config.yaml
arch: "vit"
model: "self-supervised image encoder"
train_examples: 101725
hidden_act: "gelu_tanh"
bias: "all"
expert_mlp_ratio: 0.5
experts_per_token: 1
conv_stem: false
layers: 8
projector_out: 1024
projector_hidden_layers: 2
max_steps: 15000
lr_schedule: "constant"
Rows from expert 4 of block 3, named by matrix and row number. Rows with one number belong to one neuron. Each number is 500 + 25 x the weight over its row's rms, rounded and kept within 0 to 999. All counts start at 0. Numbers have three digits each. After the name is the row's rms in percent of the matrix's.
# up: expert up (model.blocks.3.mlp.up, 8x192x384), inputs 0-63
# down: expert down (model.blocks.3.mlp.down, 8x384x192, transposed), outputs 0-63
up.55 070:477523516502496474489491498502508508503492456492498500440531503532503485491465508482492494491501545508527486524507490476514507514492500521489493522503533505656453558512514502573534494515497491
up.56 101:515508497499493502488473492500496493514486480498502501451507501493501538505556499493473535493502474494512499496487498488505504552500508435533492517489522501522471505554498527504544322500504506
up.57 064:429508503500502483476503487507443497489497461470506501490532499504512525498458500493496514469438497456509455519408504502516474507465501484510556501491478519497490501452501528488477486494501502
up.58 096:545434497501500532498490494500513509535508514500497499485565490487510504440498495570527511378489505498559488466480497505512500505491538511519478482490509508495491395577486503507500515502492520
up.59 066:539521490498500571422497506502512526586487503522490500500431499498505496525521487546516494490535501498501516495505487499507517474547514522499513472482593489440474510526517550547491521497497508
up.60 085:508480493503506495493622499503524489482504501499508499492503493497486507497499505479477521531484502475526510509494485516484512476500525481475500472492502507515513422506481507511497527504519493
up.61 095:478455502499496479486498497498479505496495506551489500508489486503493493501504509572485378521495491519497492488503529460478503565490502489494477520528462506495544483478501498405497465501514548
up.62 063:461482493497498538484505501502505495483495540527443502477490480492497492518501505497504550568497515488522510502512456567466476500476502495483519499496523508510493503510470500480516475491497509
up.63 081:502500532504500502521525500499485540465544546490515500474484497495538488523440477493479474390482505496530449487498479506503469507502519535525501491525512491475498522515515508480504360508524511
up.64 068:539568485504503507530511492498501516520512503526531500521487458526511511523567493489557451503506497490481525472519509491501514499500514512474528510501493519518521470494500538522493488492501532
up.65 108:474490497501497515531413503503491488528495515514507500471500505494513492505547502524506515459496500591502549555493530505498476487498498464510487493475502499571563440567502457569518392499497504
up.66 097:501493498500504494502489494498501485509508400494514499482488520497493488472497495480462521517497494511462507510492501496514541567501504489477489490491492497497467481514473503512503532498499540
up.67 134:535472501502494530511600501501503516500500495498512499424545499494484509506497501542482515506501506480502527498497618495492488502502499511523484508497508498517547524511500538496500529501504520
up.68 111:501455503498500495492496499501482505495503447494506500461517496508494516514478502509521479527516518469503505498515557482498499530496498469518484517507503509509443514502497525498481418500499461
up.69 075:470522496497502410510518498499506492540516478503503499504514532500475496514481497473502489505512515479488493501489507496497530512466502444517528496472519501491481482493516529511485504503506518
up.70 077:590490499502486532542458496496547531491537493497488501476537522514493505499502498503531518532508492519496488510510498501485477498489505496483499488480484496484483486501524493484457471501498484
up.71 066:553499498499496490468511498501459496469478526504500502498525502538521500497490509508531543485529492449537489538524451509530453477477507486485538575509507508518486458530506502563495517495491512
up.72 063:513492514501488514597496515500500503495487516518496499493455521502425493513510527494478469504503503514524513512515516500504507472507504524499481521500484500479494513505503440488485529486498506
up.73 123:516488497500500477518498500501509484495481516513497500495464481502490495481485498508551480462500506509543500524515503504491500524507493475491430522505504504561477489480494525560508505501502513
up.74 106:499515505501497511503462496499541488469514565487492500498539518500503504446514481509492452551495484442446513511483463507531481524494510494514493490512456499495476549531505508476498494499501550
up.75 106:429495504501504540527454502499491615572487464505501501498523509502508494525564504522510439505495496496530503532491559484501521493504486436484478517501526497517508530501520519496500499506494523
up.76 089:439512502499478538473499502500485515548494524498500501414453515497480631525550484498514491537489535502453518450493503492510499504496488500529489496488525493539529470507508485512524486501510464
up.77 063:522496498501500481509502499508482493499491482492508500478479520509476535544489500463517534500480488467565556469483515547476476524494502496515462498518488502499480419514499527473532501501501500
up.78 084:516515501501503494514536497501602538525479491523508500503488497488501512517552494496512483473468473547542508502474527531503487548506500541476465540512515521509528476471500478515491447497501468
up.79 162:529442500501500515517535498497491503493514543499501500512524501498481500540487498549558520475513490515444501496517493486498534535509502470500504483504507501459492471512501505467515509501467499
up.80 084:534485496500498494548519500498523545474497487496491499495491507513489506483514512547512455530515475502549499454515495502498514523529515530486486531549502512508522431466468529463484483500507492
up.81 154:490513500501497470510540500501513512475501501498497505507498504497511505479496498507508496503502507497525502528502523500498504536501501493438497510519501500519506505512509502505475498499500506
up.82 070:444468505498500470534498499497527465497504522465421500520487479508566508435483503483519503461454492453487550485519487510475485541486502511535513486473478501507505512485549474495493528485496503
up.83 098:471517493499503542413444500500499496471506455493567499447514500501498490565503495505494556512494482487491505534481478514498520500477501519499479525499500481462494485498511493513493487493506577
up.84 077:496472508501503516520517485496542505501485513467500500427504496494416490506544497512500552503488512535516479494483511510513481462506514495505491485478507504437496502498522488489472519502497473
up.85 076:492493500500500489488465489499462533496483535533498500457476499498554468502513493499552546507498508516494515544526482525493464521499495478479502533502507496472497547500497512577504427503513556
up.86 097:456507512503502486494503506501471432618511510494505500508534493488484488501554492493495536523483484510507490511508504513509460457499502444526506467506513501510491499509496494537508489508504570
up.87 079:499517487499502581491492525501522510495501479507478500486520533488523488442481498477491504562485523518498494510501512495506520505491490612496520498446478493583496494500501485516506503501470423
up.88 068:486505533498495517502492493506503558448476496493515502514512499502497487457499526484524522499512510498450509492495467527523505495505494494512448525476505504516503510515493488597501461485501505
up.89 123:507497500500500513514530499500522499513499507506496500532512497497479493506497501497512497486502495520491480498497500472507486525493496344492493527489509496537479512490492498467524521503503531
up.90 084:502566502501502475476505497500533465526521499497511500495520458504483523429517479503461526481490486501455503488513513509505493474503495452523495501520498476530464515502458507510481514498497486
up.91 149:487508501500498511500438498500488508515502465506500500499502499500500570510504501523452509514502510497518506463484508501502499450490500463532494493506502499501520490510504512500496404497507499
up.92 120:485505498500500544485487497501520505521506455500482499497510500493508508487496501495473546514502536478617512505491558491498499545517500520427541495490451494549485510494501520468499605500501528
up.93 085:488515498499499480505498499501502468561532504509483498485498505496489520511499527513490514481499495502517460508512521487507490500489510531476510476511513495650505507490507500493483496488504490
up.94 086:490474493501499490490537495499491458486502483487460500491515486513509479504474497497522516503489493487511475491539491503496472525545502529485522546563507510491479505508495490580512481500471511
up.95 068:488510510510500478528500481500514523408496414470560491551499463482491513511433541513559464455509504506462498529491489551526525523497513567520475481478487506496498486485490620511469475497490513
up.96 081:532495499501499520500337500504508526496505464505496500498517506501512507465517503487488478507489492534448474508517443507502510466525479502497504498511512502470515521470501525499504503497492563
up.97 127:457467503500501490510397503500501505522500486505497500490548510515501501455496496558424493493460488512487514493491533498496505498506503443462493480499505502579500524501501492492492498500503509
up.98 074:557511494500507498505485500502562513507489494494480500487481474514512501522501489484489538511509504482512505504524534494535484501505489486484494493513495496541520518490477512488441465494507467
up.99 166:535494502500500472519415493500519503534499493506502500591503484488512505496499508479448487498493501487450497499476481507503476533502500552502501476501501499467481503482504500496508229499503504
up.100 098:535496498499501494536509505498520443514508469500520500501510502497504494509519485456504483498527480424508489480493509492505491451523494508529485547503490494521487488468499533483510521495504486
up.101 152:496500500500500519537501499499522535477507555500497500488501491497498502491491495489490482497482497496586503473515512502497509512525498538496502504495515502497482574454507484452483484500499504
up.102 114:480513498500494482473555498499395553466502520537506500530498488515510503482475501508460512489500495449603511484488545535502472490501503479533502503510515502499482491495505483471522525498500477
up.103 061:520483501501502512502528498500480523494518468482526504486538528502547502510498476488498487476518439509433498453471455499492523520500500521459501504498457513490493489471466510465486508485486531
up.104 061:471503501500498490488469490497491452520510495509505500495497497487478520494518503491524478500498498473503555449476469492497527492506481490474474510491538510468487492506508493540493385522498479
up.105 072:496515489501503454526503501498476553459487454511484499495524485511495489498525503537502518519519510493489501504500481595520520508481501575513499567491501501509498499519517503484441484485525506
up.106 068:518536497501504501505488504500491468506430510459519503469484494492527495494488505479509456476491490513489487494541495438492495499523501570502483502473572504538499524503501478477509494509506497
up.107 077:499494515500497548493494499501512477512502470523500500491508539497507474508487510537502455498492508495517519472514487523472531515522497516486501511506492493564523486497501512519495524499502506
up.108 127:492513497500495500497607496500523511511487518486502500549488499499500498447487497524494471550511504523507501505499492508508500524496502482433496416491510499584512491532493497528494530504500483
up.109 095:460503499501501439434605499499472464497507510508510501476492503488495514538489489479573464496492513464450496502494476521500505482569499507501529527488498503557461492474530502526513430501502536
up.110 090:470486499499508505455487501502515454494522563519538499478530493506496500557469492518588454591500557458493558494511519518497510512485492569515502544513499500477493500473511489524453467505496502
up.111 133:511465500499500483505541499500512517481537491475511500510505506506506487391473501444510532498502484479559499490507531502496499513500499453499508503577490501485490509458499520490496543499490482
up.112 072:534488494500495556501519500500553497506468487503510497526504479499499486477556497499499502523514461538506503491496476522516491471502504523507499576515514496498513479511497520528487496492499577
up.113 123:536470501500500498522503499498526495482502519486495501455502509508510517488535502517502500452490515525511522499432565465508489500510500531511476492487519502560501445506502507514496489506515537
up.114 067:473537503494500427494445502498437497454469485500503499523530500515472573510513483478498453502487483505506517514492593501498504484488476486492513503497498490490503506508489536530491387484505546
up.115 077:476521495499500505543506500502501501532532511463494499584513502497473516524514479514510463511481473526489519497534492540522477517494496499503475511504509503522506504498475514510509507503497475
up.116 071:490506500499505525458522481502495437496505517496509505515492568502509538527456498492470478487503483514507495474510462509481518503467506453495512509535498450487519490499522476507604505498509509
up.117 094:460460492501501491470513494499478491470492475486477500509501510473497489542528516492530478399511499460571510535410479508499532525529504512499502493497480500509476488467488510488491404509493533
up.118 114:509491491500501497510494497500477497484495500512495501492494461518479545474500513501459524574505477497501513490487532526498497446507496473490525502514520498508513492589513491475413485498504474
up.119 071:483430492503500521469497504499509468505524463503513500479432473498504508540524499525539476504486482509500509509448477487492487535509521503460501548527499501498448477545507526508485478504492457
up.120 111:503541509500499526501496505500561489545502438502491500504496501504487500514502504502495548480493498519502502478472503450499507533496544522468514521483508500530509497509497496487480501504511504
up.121 077:432507491501499456504496487497497497526527491413492500489491484503497505516483506540544464471500445512486509463514474535511530496497494506519488443489501509519533499501487494519492510504481506
up.122 073:492493496499496496523478496501523572564509527533491499447463488501481541489556491494498548494488491471506506519477465508493474518496497507510470491475486486510458511442490507494499508506493496
up.123 086:511499492501494509496461494496483445505508557528505499496491501484516490461471465490518487462492562499515480506494520490491499450512502476489524507503503510484501505484512513503501503509501519
up.124 087:508435498500503458471482500501518454492497426448473498500485506510486522528510487501471502494485502482506507508508507508474502536473502503477532512490491505500482505560498488502485467499510472
up.125 112:505515501501500475489445495500496477525483442517485500528495453506505541583497501504485505500501431495504499512464473493503500493493492499518518500496507502471530492512493503460513373493492511
up.126 099:514490499501498483508499489501572434531499509480483500530536504505512510497410504528491504478501498499505488503536473449506499490513509521482504437534507506586516492524492509466519513498500485
up.127 081:500549501499503496491505506503435505506495498492515499429509504496462498521510498514491478496495501486503521507474549509478494497451499473471449531483578494538498544529503518551462484493500561
up.128 104:555514501500500510468482498498497504491489509505523500491494499496513500523498501499412433545478484488457541506520495504493518487453498494501533529505498503492476501510482457509494531500500529
up.129 158:511486500501500456523538501500449503529501489497510501465500486500512495492511496495503522488487471494499501478501503501499505512513494520495500539508524508489533502474530504551479502499496501
up.130 107:489549499500491507462591499501520497464505468512492500484488502503496501481494494511517461500505547485583501529514532500496507503501500487520523516502490499618526497468500511511513502497501521
up.131 127:499494498500498487479547501500514500487501558495506500515488484497491503482454500496552467522500495492586506499496506505495476510506501488397446515504467497520481498463500549478505506499492498
up.132 103:487520495501500499497662504500551511504482502503525499520492459517487475466496499490549535524485483482558505489572515504499510537500504462509493486513505504553479513473502493525505533499495505
up.133 148:502523498500500477487460495501519489481500467497488499545458494498508516554498504486494509487473501501546502457502506499506480514495506492468495488490511502528461476487498504356501278498504548
up.134 071:520525515500501558482481500502472489460512472472534501537513511476500497482506505506486516524520473510496494500493497468490519510482492512480541592483485507559502475545506455548536521490498534
up.135 086:507492500501493437452548499499483533479490499500496500457491490521508534470490492547511470472498408533530487458577477524513501505499493435491489493498504501564501470498505492491503500500509495
up.136 181:516490501502504506439397498500515493498501517494500500491502498499503503737498499497496569497485482545440509495498531530497504504501501495498514493503501500466534482508499501502497525496498505
up.137 136:507496499501494485504530504500500480573489513488499499514500501505484518481510505514522497474518495508504501504498521465512504527495504496485472483491496511662510505508496509513487500500500506
up.138 104:493497479501502493516513496500507455525470497499487500500504494490503490491505500484496500494491489492524501541501541497485491557511492519436484512516485497500469482490513491372521532497496534
up.139 099:441492508501498493463504500499529449532481508492500500544522527498488503521500494506491594516562517510530479513492491501487520515499505503505504425494572505514514485570500516468502563501479506
up.140 071:519515509500498431494508497498546515483513443473477499461494510523526482470511502493467483512476493521503491476508516491498530473489498486497477474478480509472471494508526493504475470496468493
up.141 092:501480496503497624527494487501490492513502472489529503556490500490503515526503506517532493523493454511521509494500575530512492542498506490526503555510511505468534494477486534554505490501501490
up.142 063:471538499498496574518490498500491493503474579496494502512482511520480563483489490492486504507464502482454466501492502485532498467471507497502532461493475496494506558529487442471462545488506514
up.143 073:455506501498499503515500492499469529495497465498498500527486509520445516495515510504458498487550554437532504469491484471510496529493507495470469511504488475519563580479468490485489517488506495
up.144 077:507475505500505535521497496502493492519489523463483500516484491483510508486482488492502543492478504469490504492503620486507521480498534516483515510497518490483502508572518517504515505504493465
up.145 114:532457502500503491597461496499539514466492511518495501523497432506494487498507501491492470489493495502513512495513506495514503513509487493506494513511501501585517512471502499494517504499504475
up.146 064:514518478500504420496501487495537493525491509493521500523513479474498481507485491492556532493485491502474518518534514498469508505500509507541501506501532521599519497539501490556546519497502492
up.147 080:454528545500496495511539500496515472504501490483474502517502498498505511463449503471503525506516503527534522478520446497502489470539508505516481496520523504520488503496514520499508474501500491
up.148 095:516554500500502533537637500501544554470520492510495496473497476509499508445488500471506482495526494503357532467509504511505494495498504508568501517495518501441489453511504497562482536496501484
up.149 069:527454494505499455523517496500490509478549486508503503453497504495541501487529490542520513528481497476529512519539593518515498486503528514518494465510494509500453502467525527537504498517504498
up.150 116:523465503500498507513505498500513504506511562495491499501528503495476508489587504504492504428501495520475487501506481470500477514490500517551493463519500499432485466527505517486500459497484504
up.151 065:465482508500494507491521503497489440501510423503486502590486483516501489531560506490458485494499508512515504532510479451506535523512501517443522521537522507500492504519473515505538476495517496
down.55 073:535496499485510492526523498500493459496499487542506486523492486507497511509569515511489516471480475498516494485479473536500505499512501490480478501486489464500481438494474518477508474496511511
down.56 101:502510501499490530546547503498508496468505498535509504511504510486497497486509511514494544513492454495565507517493489486503502515493497532492499527525546500574481491485505503499509554507502508
down.57 064:526462517497512489505545489494644473514511507510507539472501519487505520504502519515499497468502506495505489502491478492485521504495515475503474508502548499463490465525516477525518516493501523
down.58 096:438522499479476522488464505485501535510492498468500501526522500499489503533494493498493506477502542497419495507495509493491505494502483486594495493498499480507480612496489482518536499524501418
down.59 068:518489500479511491519528507512537495444489511495500489503477506489492477483499521513439464498540543507512494472499521510487510510498462459499471517490500546590498502489496485490504502517505502
down.60 094:505498496513531434508519509494476443506484491484509504500478484500481505495485514486534486510508512511437509433500476479498496529478499586464453499508480497481418496445497460468427523501483515
down.61 098:514627487504517551513515506502487506512501530495492491468521499495437513527485523495522492499490443524511505499504438494501492486502501449548482533497474483460527467520499461530584516513505493
down.62 071:508470510499559504541528485496510519497494499472513496495530522508482494521516505511508507495491495520525486571527490479514498495505482509494482514498535503485466492431490481459521482501507495
down.63 075:507486504495481458509440507503479461535474472542506542509486464501501503447501490493491472593535488449486540464456518504502512493484513487498507499532500543500526519483498502505517459495484447
down.64 062:510470488491475510469525489495504479489516486498466494490477509451494500517487527488513536549506524583470483561477484468504486494501549503532429471443447492486476519535500468525513470512523504
down.65 118:441499503516495500538528502503496504491479471511489502543507504499477502499525486552470497515503486490403498511505499536509538510494502503513495481491505493513488643494513514511519533461501488
down.66 096:507497501498502399537490505500514495501535509492501491499488499487501498531473469491511491508498498586496500506524526463506502513499488500491528513492523500511494462500491491557506408508498466
down.67 153:462488494485516503508488495509494536512484491506485503507495504502488498509500465483543485511495492526477462499499450494498563551520495459482506499492515503514485510509506526496484484513498463
down.68 108:502499503500506521495527494501512563532500498516501493532491505502482496523509491506491516480495514507504505490499519498495398508490516487497522486545491524510503388501505536485521518457490489
down.69 071:510445499489469506536520487503477487551497499485502486490493497562501503509564481489495472462515501538475506534555462491503534498490489504511486506541500483540473478466490459524489513495502494
down.70 078:507474508493477497479487498496508516506500497517511508514529495507512507465498519499526505530551508484484503478520529525504514479500504505525480494543462518517474478465507593520600514500503463
down.71 068:478504483510522523522483509475539443495506476544503505531484496511518505523494477476454509526497508521506503539505457480494519506456451538518542497454474492526420618486501481489472505499513523
down.72 061:474464505519486491435448508514530550472479530488535487563495499499549492485500479507527506541461495453441506503475490478498483512482501505475498477471547494498521529511511531499494419499495489
down.73 127:514488497496494469547525493504509510487500478491496498497471496505482505492496514508508537500507510462476489482522478494512497570497507514504494507504504525510494449457493505512537491500502506
down.74 101:495499502500529497517523473510493492547510464509500491488502512493512497503501497477540506473514510537496494566500485495501504469501505495490460498526493501491473508508508500501468454518488509
down.75 107:488480495499465504494559487496505514566503499497506497493492505499498501572503495504526509492511498500503502512482487491506516617512503457546504521530496500557498507470496490490496510511525479
down.76 084:478518501492503529522534505500554515473481489503494531482517543489506494512500504520477508510492561469500483491540477539494497527497498492509506506479503501496509498517510503490522567478483459
down.77 061:491504499511494454493469493481494493495492467514501516523478493462489519443483514493498475466514471484484499524507462476510546511520488462506503517536501516497517516489552487529505545516493478
down.78 085:487496506500476527478508499486523506444475507498474518518492497488503520544499495492501608498497476493473502493493500494498471522490499473574505497460522503510527577483501547437528552480489468
down.79 161:506520497429493453497492502506527504487507481493502514511500502512500507484491510502517495517484496508466511493507472494493512509516503541501498494509462504543505482503508487488497500505506532
down.80 078:483457503518491536485549516524500486483501514520481475499503504488486510517516498484515526515498426470530485511506500499500477468507501496497510469464518506486491501506509506530492489507483441
down.81 135:513499502495504535508497500504493503521494506496498506506479501497487518442499503493504574471502509498667511505501466502497498507500500504505499519509509507523484509491470491513462488492506463
down.82 075:502499496500510489495540529511572518530505492479487505436520482480512485509505477488491523439495488481497480465505485485505509461496482546507494484484496520481463487498507518515494514488503496
down.83 086:465513498495519583509502517490488483551507516502499474512500491494498495514575490508509469509507478491458506580510425492503511447543508515480512499501508506504510460484501524491529456515505525
down.84 075:518496509508535471461457513507474477497504593500550510498513500500510506474487524494494381528502558506489493472525488496491526496492496504509521510525488503484529493495505508520521511478507496
down.85 079:515509495493526504499528501503507511505504585498488493487493497503420510577493491506481536497503500505497501550518606452511544497476495506479487485506514461519472476515500426498493511451507473
down.86 090:501514503493487547506513505505531554553500481505491540476520496499503499492491491508513453462503486494494470504499511505487532470501507509450507514520487497461477461491505505504447446489510514
down.87 074:518510509499493449491513475481489446497497535518498489565523509522489505526494506502484512555496565470539454511490498510512488494502495487497503499536522489471456489496495499499426449504499478
down.88 072:521513478496491498522538486466512502527486531514486515472502494500508511554520499507507467501529563502503498510508513499491492475569476511513499538495516491492479510520502513485496545522488476
down.89 114:506504504510510513564497498515442497527513479506502492506525512493478493512493508503527499508503468578445500524499517502506507484497502540512494502500488492496517320517505474496524465461506508
down.90 085:484513493495432523522484497473485507535493458503522505499525505510494472490536493495490473471503451516511501504484528507501527479481513531507493506514487500525494466499495502499551533506514606
down.91 148:497505512512482521495526497507514525495488503491501503505508514513502485498510488492499657511502564449559493484506527510495441556496497479525494499544513489490509503508489494478494544513500429
down.92 120:485508496507504509481497481503457534513484445491506501511492497515501503511491501475516504509488475494521500492502467501502496492497507519526478431521518482501512511484494505503484582507491483
down.93 082:490486503485550532486482539503516503427500491502481508484497483501480465466500476491469499495492496509496501497494490477498507510502482502530491493497525463493431502496498505513495465498502507
down.94 076:494514505506489500500408505494520492482491540493508526482494530494500480520511530510505509510505461511535513482488503481496517493500495486489492556504496518472508498532494512459515509528488450
down.95 068:500490493504516512500469474495524442569506562497499506509474500488517511450518510478478516512494506477523560508526491508498522456508510468441505516498516491533500487509501472476531474567476537
down.96 091:510527507502518499489490498489495505530494533457500491533512522493480528501501505514489520498493438542536546506477487500499509461493507492518558509481534499496502500519493502552478398485481508
down.97 135:465472501503495487482519492513496506522484499474499496492495498496481497544495477500492478510508500461494488478488471501506503505488507411516508497518499506442492472515506560503517484494488481
down.98 068:456460507495518502432523485499493525525487508557503477457456500495565482519538507489489481525493506518539521535503454496484503506498491463509479508506505501498502500514502471490515501532535495
down.99 171:489551503496466487473584499501489493485501495505502500498510499504510499501496513487572517495500509510491552492505466503501496482511500515516507499507493500540499510504497500452492577510502559
down.100 090:515502504479495525499539505496531492512480545489507491504542492511508537517505515509465511482507542505493514497499486537501484613502501478496491519494547507505486491541484495499451534516501439
down.101 214:501496500490496497473485501497504507522507462494500504511479499501496506486502501503496499492501508505498509509498505499502501488500492486502502525508499485509504512498494451434496476501503480
down.102 110:526487495493491467544495505496504532462494519507487500475477492512495489462504501515508487543505509568416504518495483492497504488503457516462498513477498512508538506514505496497507522507503523
down.103 068:512501512494518502502456481524402488494504506497493498492490517516477516514517533496479497525509483481507500509497493522498516517503502460484479497489510507547521512580508485507493494496496520
down.104 067:500516512506499504473516500442503530443468516527504499483508500515544511562491510514497470485529502486514504497520483488491495548540482497564501511477479499494506476505497499464510526523497490
down.105 072:498480509481503474470498486497513460534505541486505504499507510493479502528516518481523502503446477497508457537527504461503450500489483497513541499501505517470496489498502521513520545521499508
down.106 069:488462487511500524497478525515503493503504487490504519498496499550494504507491469503479549449513493473476505421503519492508504510514503499518498528511498490499498480475511555521483537495490514
down.107 077:514520499481522499493496503496468510499516519477497505595502500492496487485526497504506487497492507500501435489490489501498543525472503500487508526483489474495490510493502465476516452491493431
down.108 133:509500502496499422514486499495494460510502459491502501529502498499493499481504497500496502494504548522532501500501493496499500545499497480477498513497500502490522520513506502497485511497497484
down.109 100:508514503489498497545428504487493544490490505500500480494487496519520518532507506499489422481498536499510477520507486487498512483515502466503506571503500503461513458518502442414503494497495479
down.110 086:512492499524510465526500486499487497480495509493492487504485501508490510518491494488495503488490488546526506516510443508503527502502501446518495514505494495479475491487500473487519528499487511
down.111 136:541506500478495596528531500484572546501501542482488497502488504506495493587505487515519517509494507492516493511495505498500481544497543502504500487504531496483488510526508513603481476544499401
down.112 076:463515494508455498517502523489452511473504445516496482499485476555536511514511495514540495499500521491509486510504523531507503483507472515502504511503522509506530518508487460485507515493495492
down.113 113:480550498490505440511522495498513488500492502501497494508505502481525503513495515493493492517523514499457495497461497496501495507496490490499500499497502492527485607507499498506504510492506476
down.114 064:503447510510577517487538494483527537503506507507505496490516505495500496513478540512488510496500470513509551581501468499501466544491519520525454509490503495513520501551516494501489514504512438
down.115 072:501501516515497513503489433504448466492495445513497520481504532516492497506502507488464491491507506502518512470509510500501558458500487517464501474507489490522500423499516456393526478487523507
down.116 076:498494493499503523581529513502476514513517500497515440510503497503497476461509512491517463489502527433500515499504493459503596495494489514472514549503491498473459432472498522529351549511506501
down.117 090:551494501522506502537523511500506497499521583523506474516493527499548505507486504503483485576506503497442496518497533488486507478478477540493503506482494505511534503482492514450564588462499474
down.118 132:503506501455497494511502505497504500495499500529491495442497504503509519500501511490485503520510500472433513499503469501500503486493504520486509504494517496470497481488509516495616486499506508
down.119 068:486528512495507503518487491510511469534505609515497499537511522483503504568498515497490553558507497470448460501494501505496503485518498493499492517531479488477533521530504501536544506521495464
down.120 106:500492503511523535460516518464489502520484480515505507495495494492501495484502501500520531511500473413567490480489505506503502544492499524527492489486497501496520507507480493484483487508501535
down.121 071:503510499509466514476523504485518512476499505500494511521498475493496564535497491482491547523513507520536508489491529454506494562512488509516493472523479503418500484511493519503554491520488477
down.122 078:566538531515455501473560496497519489492494506478502480512494517525502520497465506525502516510502493566512484501495480488508500477508495481522500484480502494501460579499478493501479467526501457
down.123 098:473522505514498505550517530489477526507491509494506474421496505494496494516509510492477515481500500475520512478486516471500525550479514499413476469493504493498500469523513466506543502473498508
down.124 083:494516502504479520478467496510482475499500491518512511517506481485522525539516496497498559509497508491545502517516470452523499508495500524523471536479507496516471492500497508505501524482519545
down.125 108:511488498495542502482495493497488500447528535506504494500508503502504494539504498496494606503501523466504494437497541503496513491478503519474487502508494543503498490502504503521519527539496576
down.126 097:477505491508497512531523491507484476488508513500488493472579494515512544503486487495506487459512500567506487497492505517501505522509463498577499508459496499502505545513497484488443486495498487
down.127 077:492492517484506512499502490485521512492513502471484510449479511489526505502510522492517444547486528517554479519506465467496488503568528480439506484473485506507536415508511518494473531498500506
down.128 102:480538501483538520495497492527377511563521476491495498529488499488523498469508504506498506500495492473485497514504485504520519587500500510599503504485503496485528499510510475501491480496511497
down.129 145:478511509531500498508508501495539455532502499500497490493490507499471494509503498501539458514493439507500492496497514510496515494502504513486502504499502498406516508500504560423478470504502544
down.130 117:494477503476534511519521508501431490479501512500523497540516493505518498500493498449492577505498531526544510499499480486498511565498497492498502529483505501509488493513503461500519504500495511
down.131 114:496500499485554573505499497503486506506503505490502481515499479492475498507486506501485510509491495537474507520500507488505488502502514509523491494491509502525528444508499480475490466492493453
down.132 108:523497501502495584493477512504551497466496522498497480488505502492472507528502514508490522503505493520500499516492486504501492542499496502469498488495504491507508510497494534498466503504498481
down.133 147:508502498502549519495475493496505482511497469499501494525492491500512496511498499500511467515499516500511484518492527502498493444510496499492498529421498508575505495494494500524519586496506485
down.134 083:502490476491492505519508501504504506569484533506502482476479506490461508586493515524489472499497503503520503516490525485501506469489523498488464474453505528546517512478497548519487501519499533
down.135 087:505489512482508517518524508510480592490486570496517524531470491484515509518508489504485498506498522514505479483508394504514472437487500502471490489513477486540480529541475490481494480476497550
down.136 163:500523498506499481455499493500488490507508539510506490530504500506526503503502501499505491493500504506469514492506405511497505484503501488506478497571477501498508471510500469552497427495503522
down.137 109:481494493508499502504477491502508495497494499506507486513501491500502483524493500514489498517507541538491506526473491472498494449484505504482504511505439492497513527502492508508499484500495532
down.138 100:503533507501541513503525509504492478499496537533496465505516500447424475516494483515483513461497482510489494534502486503502503530485499480503503474471494496515500562504502529493529470499492508
down.139 101:505487537494501520530541546493548503503504438490500508506504512479519478485518502486505382485491487489476491472464493499501506534492489494492502507491489541532523490486493498482522504498507499
down.140 075:476504507499498517497496504524468427524511522516500497477491500414497506547511500500513503555528483494463516460520451481500484489523495518478499539611513472485526493505511520577609498522497470
down.141 088:479573510528507531465516497502508507493501545505494531473495503485502490514526479457514513514527498500493505536501473465501506556494508481497513423518494496512570464510501507476491496497505466
down.142 065:524500507531501501519534519506576493482476447463501492520523489481506489506513517526471520456507518521532498412512499506513491502497515500591497535472517504505504504504498522530520478470487474
down.143 079:512511501494499477527472503502524457502511509500497536549518501467490498490490500510503493525511504492526528513494485510530502499495495518483494510468492479512418417504411509517483510513487547
down.144 074:522510486503524506528510490510501500475519483520492517476497484511513495510509511494513513613514547501521523503507488470493492555494490486499507451547495527469483484501490520501473480503499467
down.145 104:517505501504505493469550503507511447506500493505504495464493496483493509500511528509510532490494500542488575457496583500505471471501512546492493498508495496485499477519495501494510471492495526
down.146 064:500494500501466499510558498491483554517491466491544483485466486479490465556492506493505498471487517517529475509523503528497512514515512487539495509495477500527482483478502498481470504492516543
down.147 083:516504495510491516467503503505494498512499536545504515491496512481478467486495501503500521498492497491536490505498499511481579499506508570513491504480512494481502509494503514466500485473485495
down.148 099:510481496506492483507351508513508516459504470494500517527491498578514502493482460490499489512494487502482471502525541516493513537517503514451505487506497499490578496488510502484466489513508469
down.149 070:479462498521496479472500504508525534532469511490493496511510502487490533496473501491513491494520478558494491559483426489505492487527481518483503500511499505497532642498501483464529529494520499
down.150 110:519508503506487490474537514500513535509511476510510502534500506500492503488491494514504613523498484454495502494495466505498506503537511508487494501507488499500467500504499506521467483502505506
down.151 074:534503489510494508540512480508495458490492519500520493473443519506493507465476488505500493524490512378486472513522465510495493518461516474510477514517482495529414481464526509451429504504499526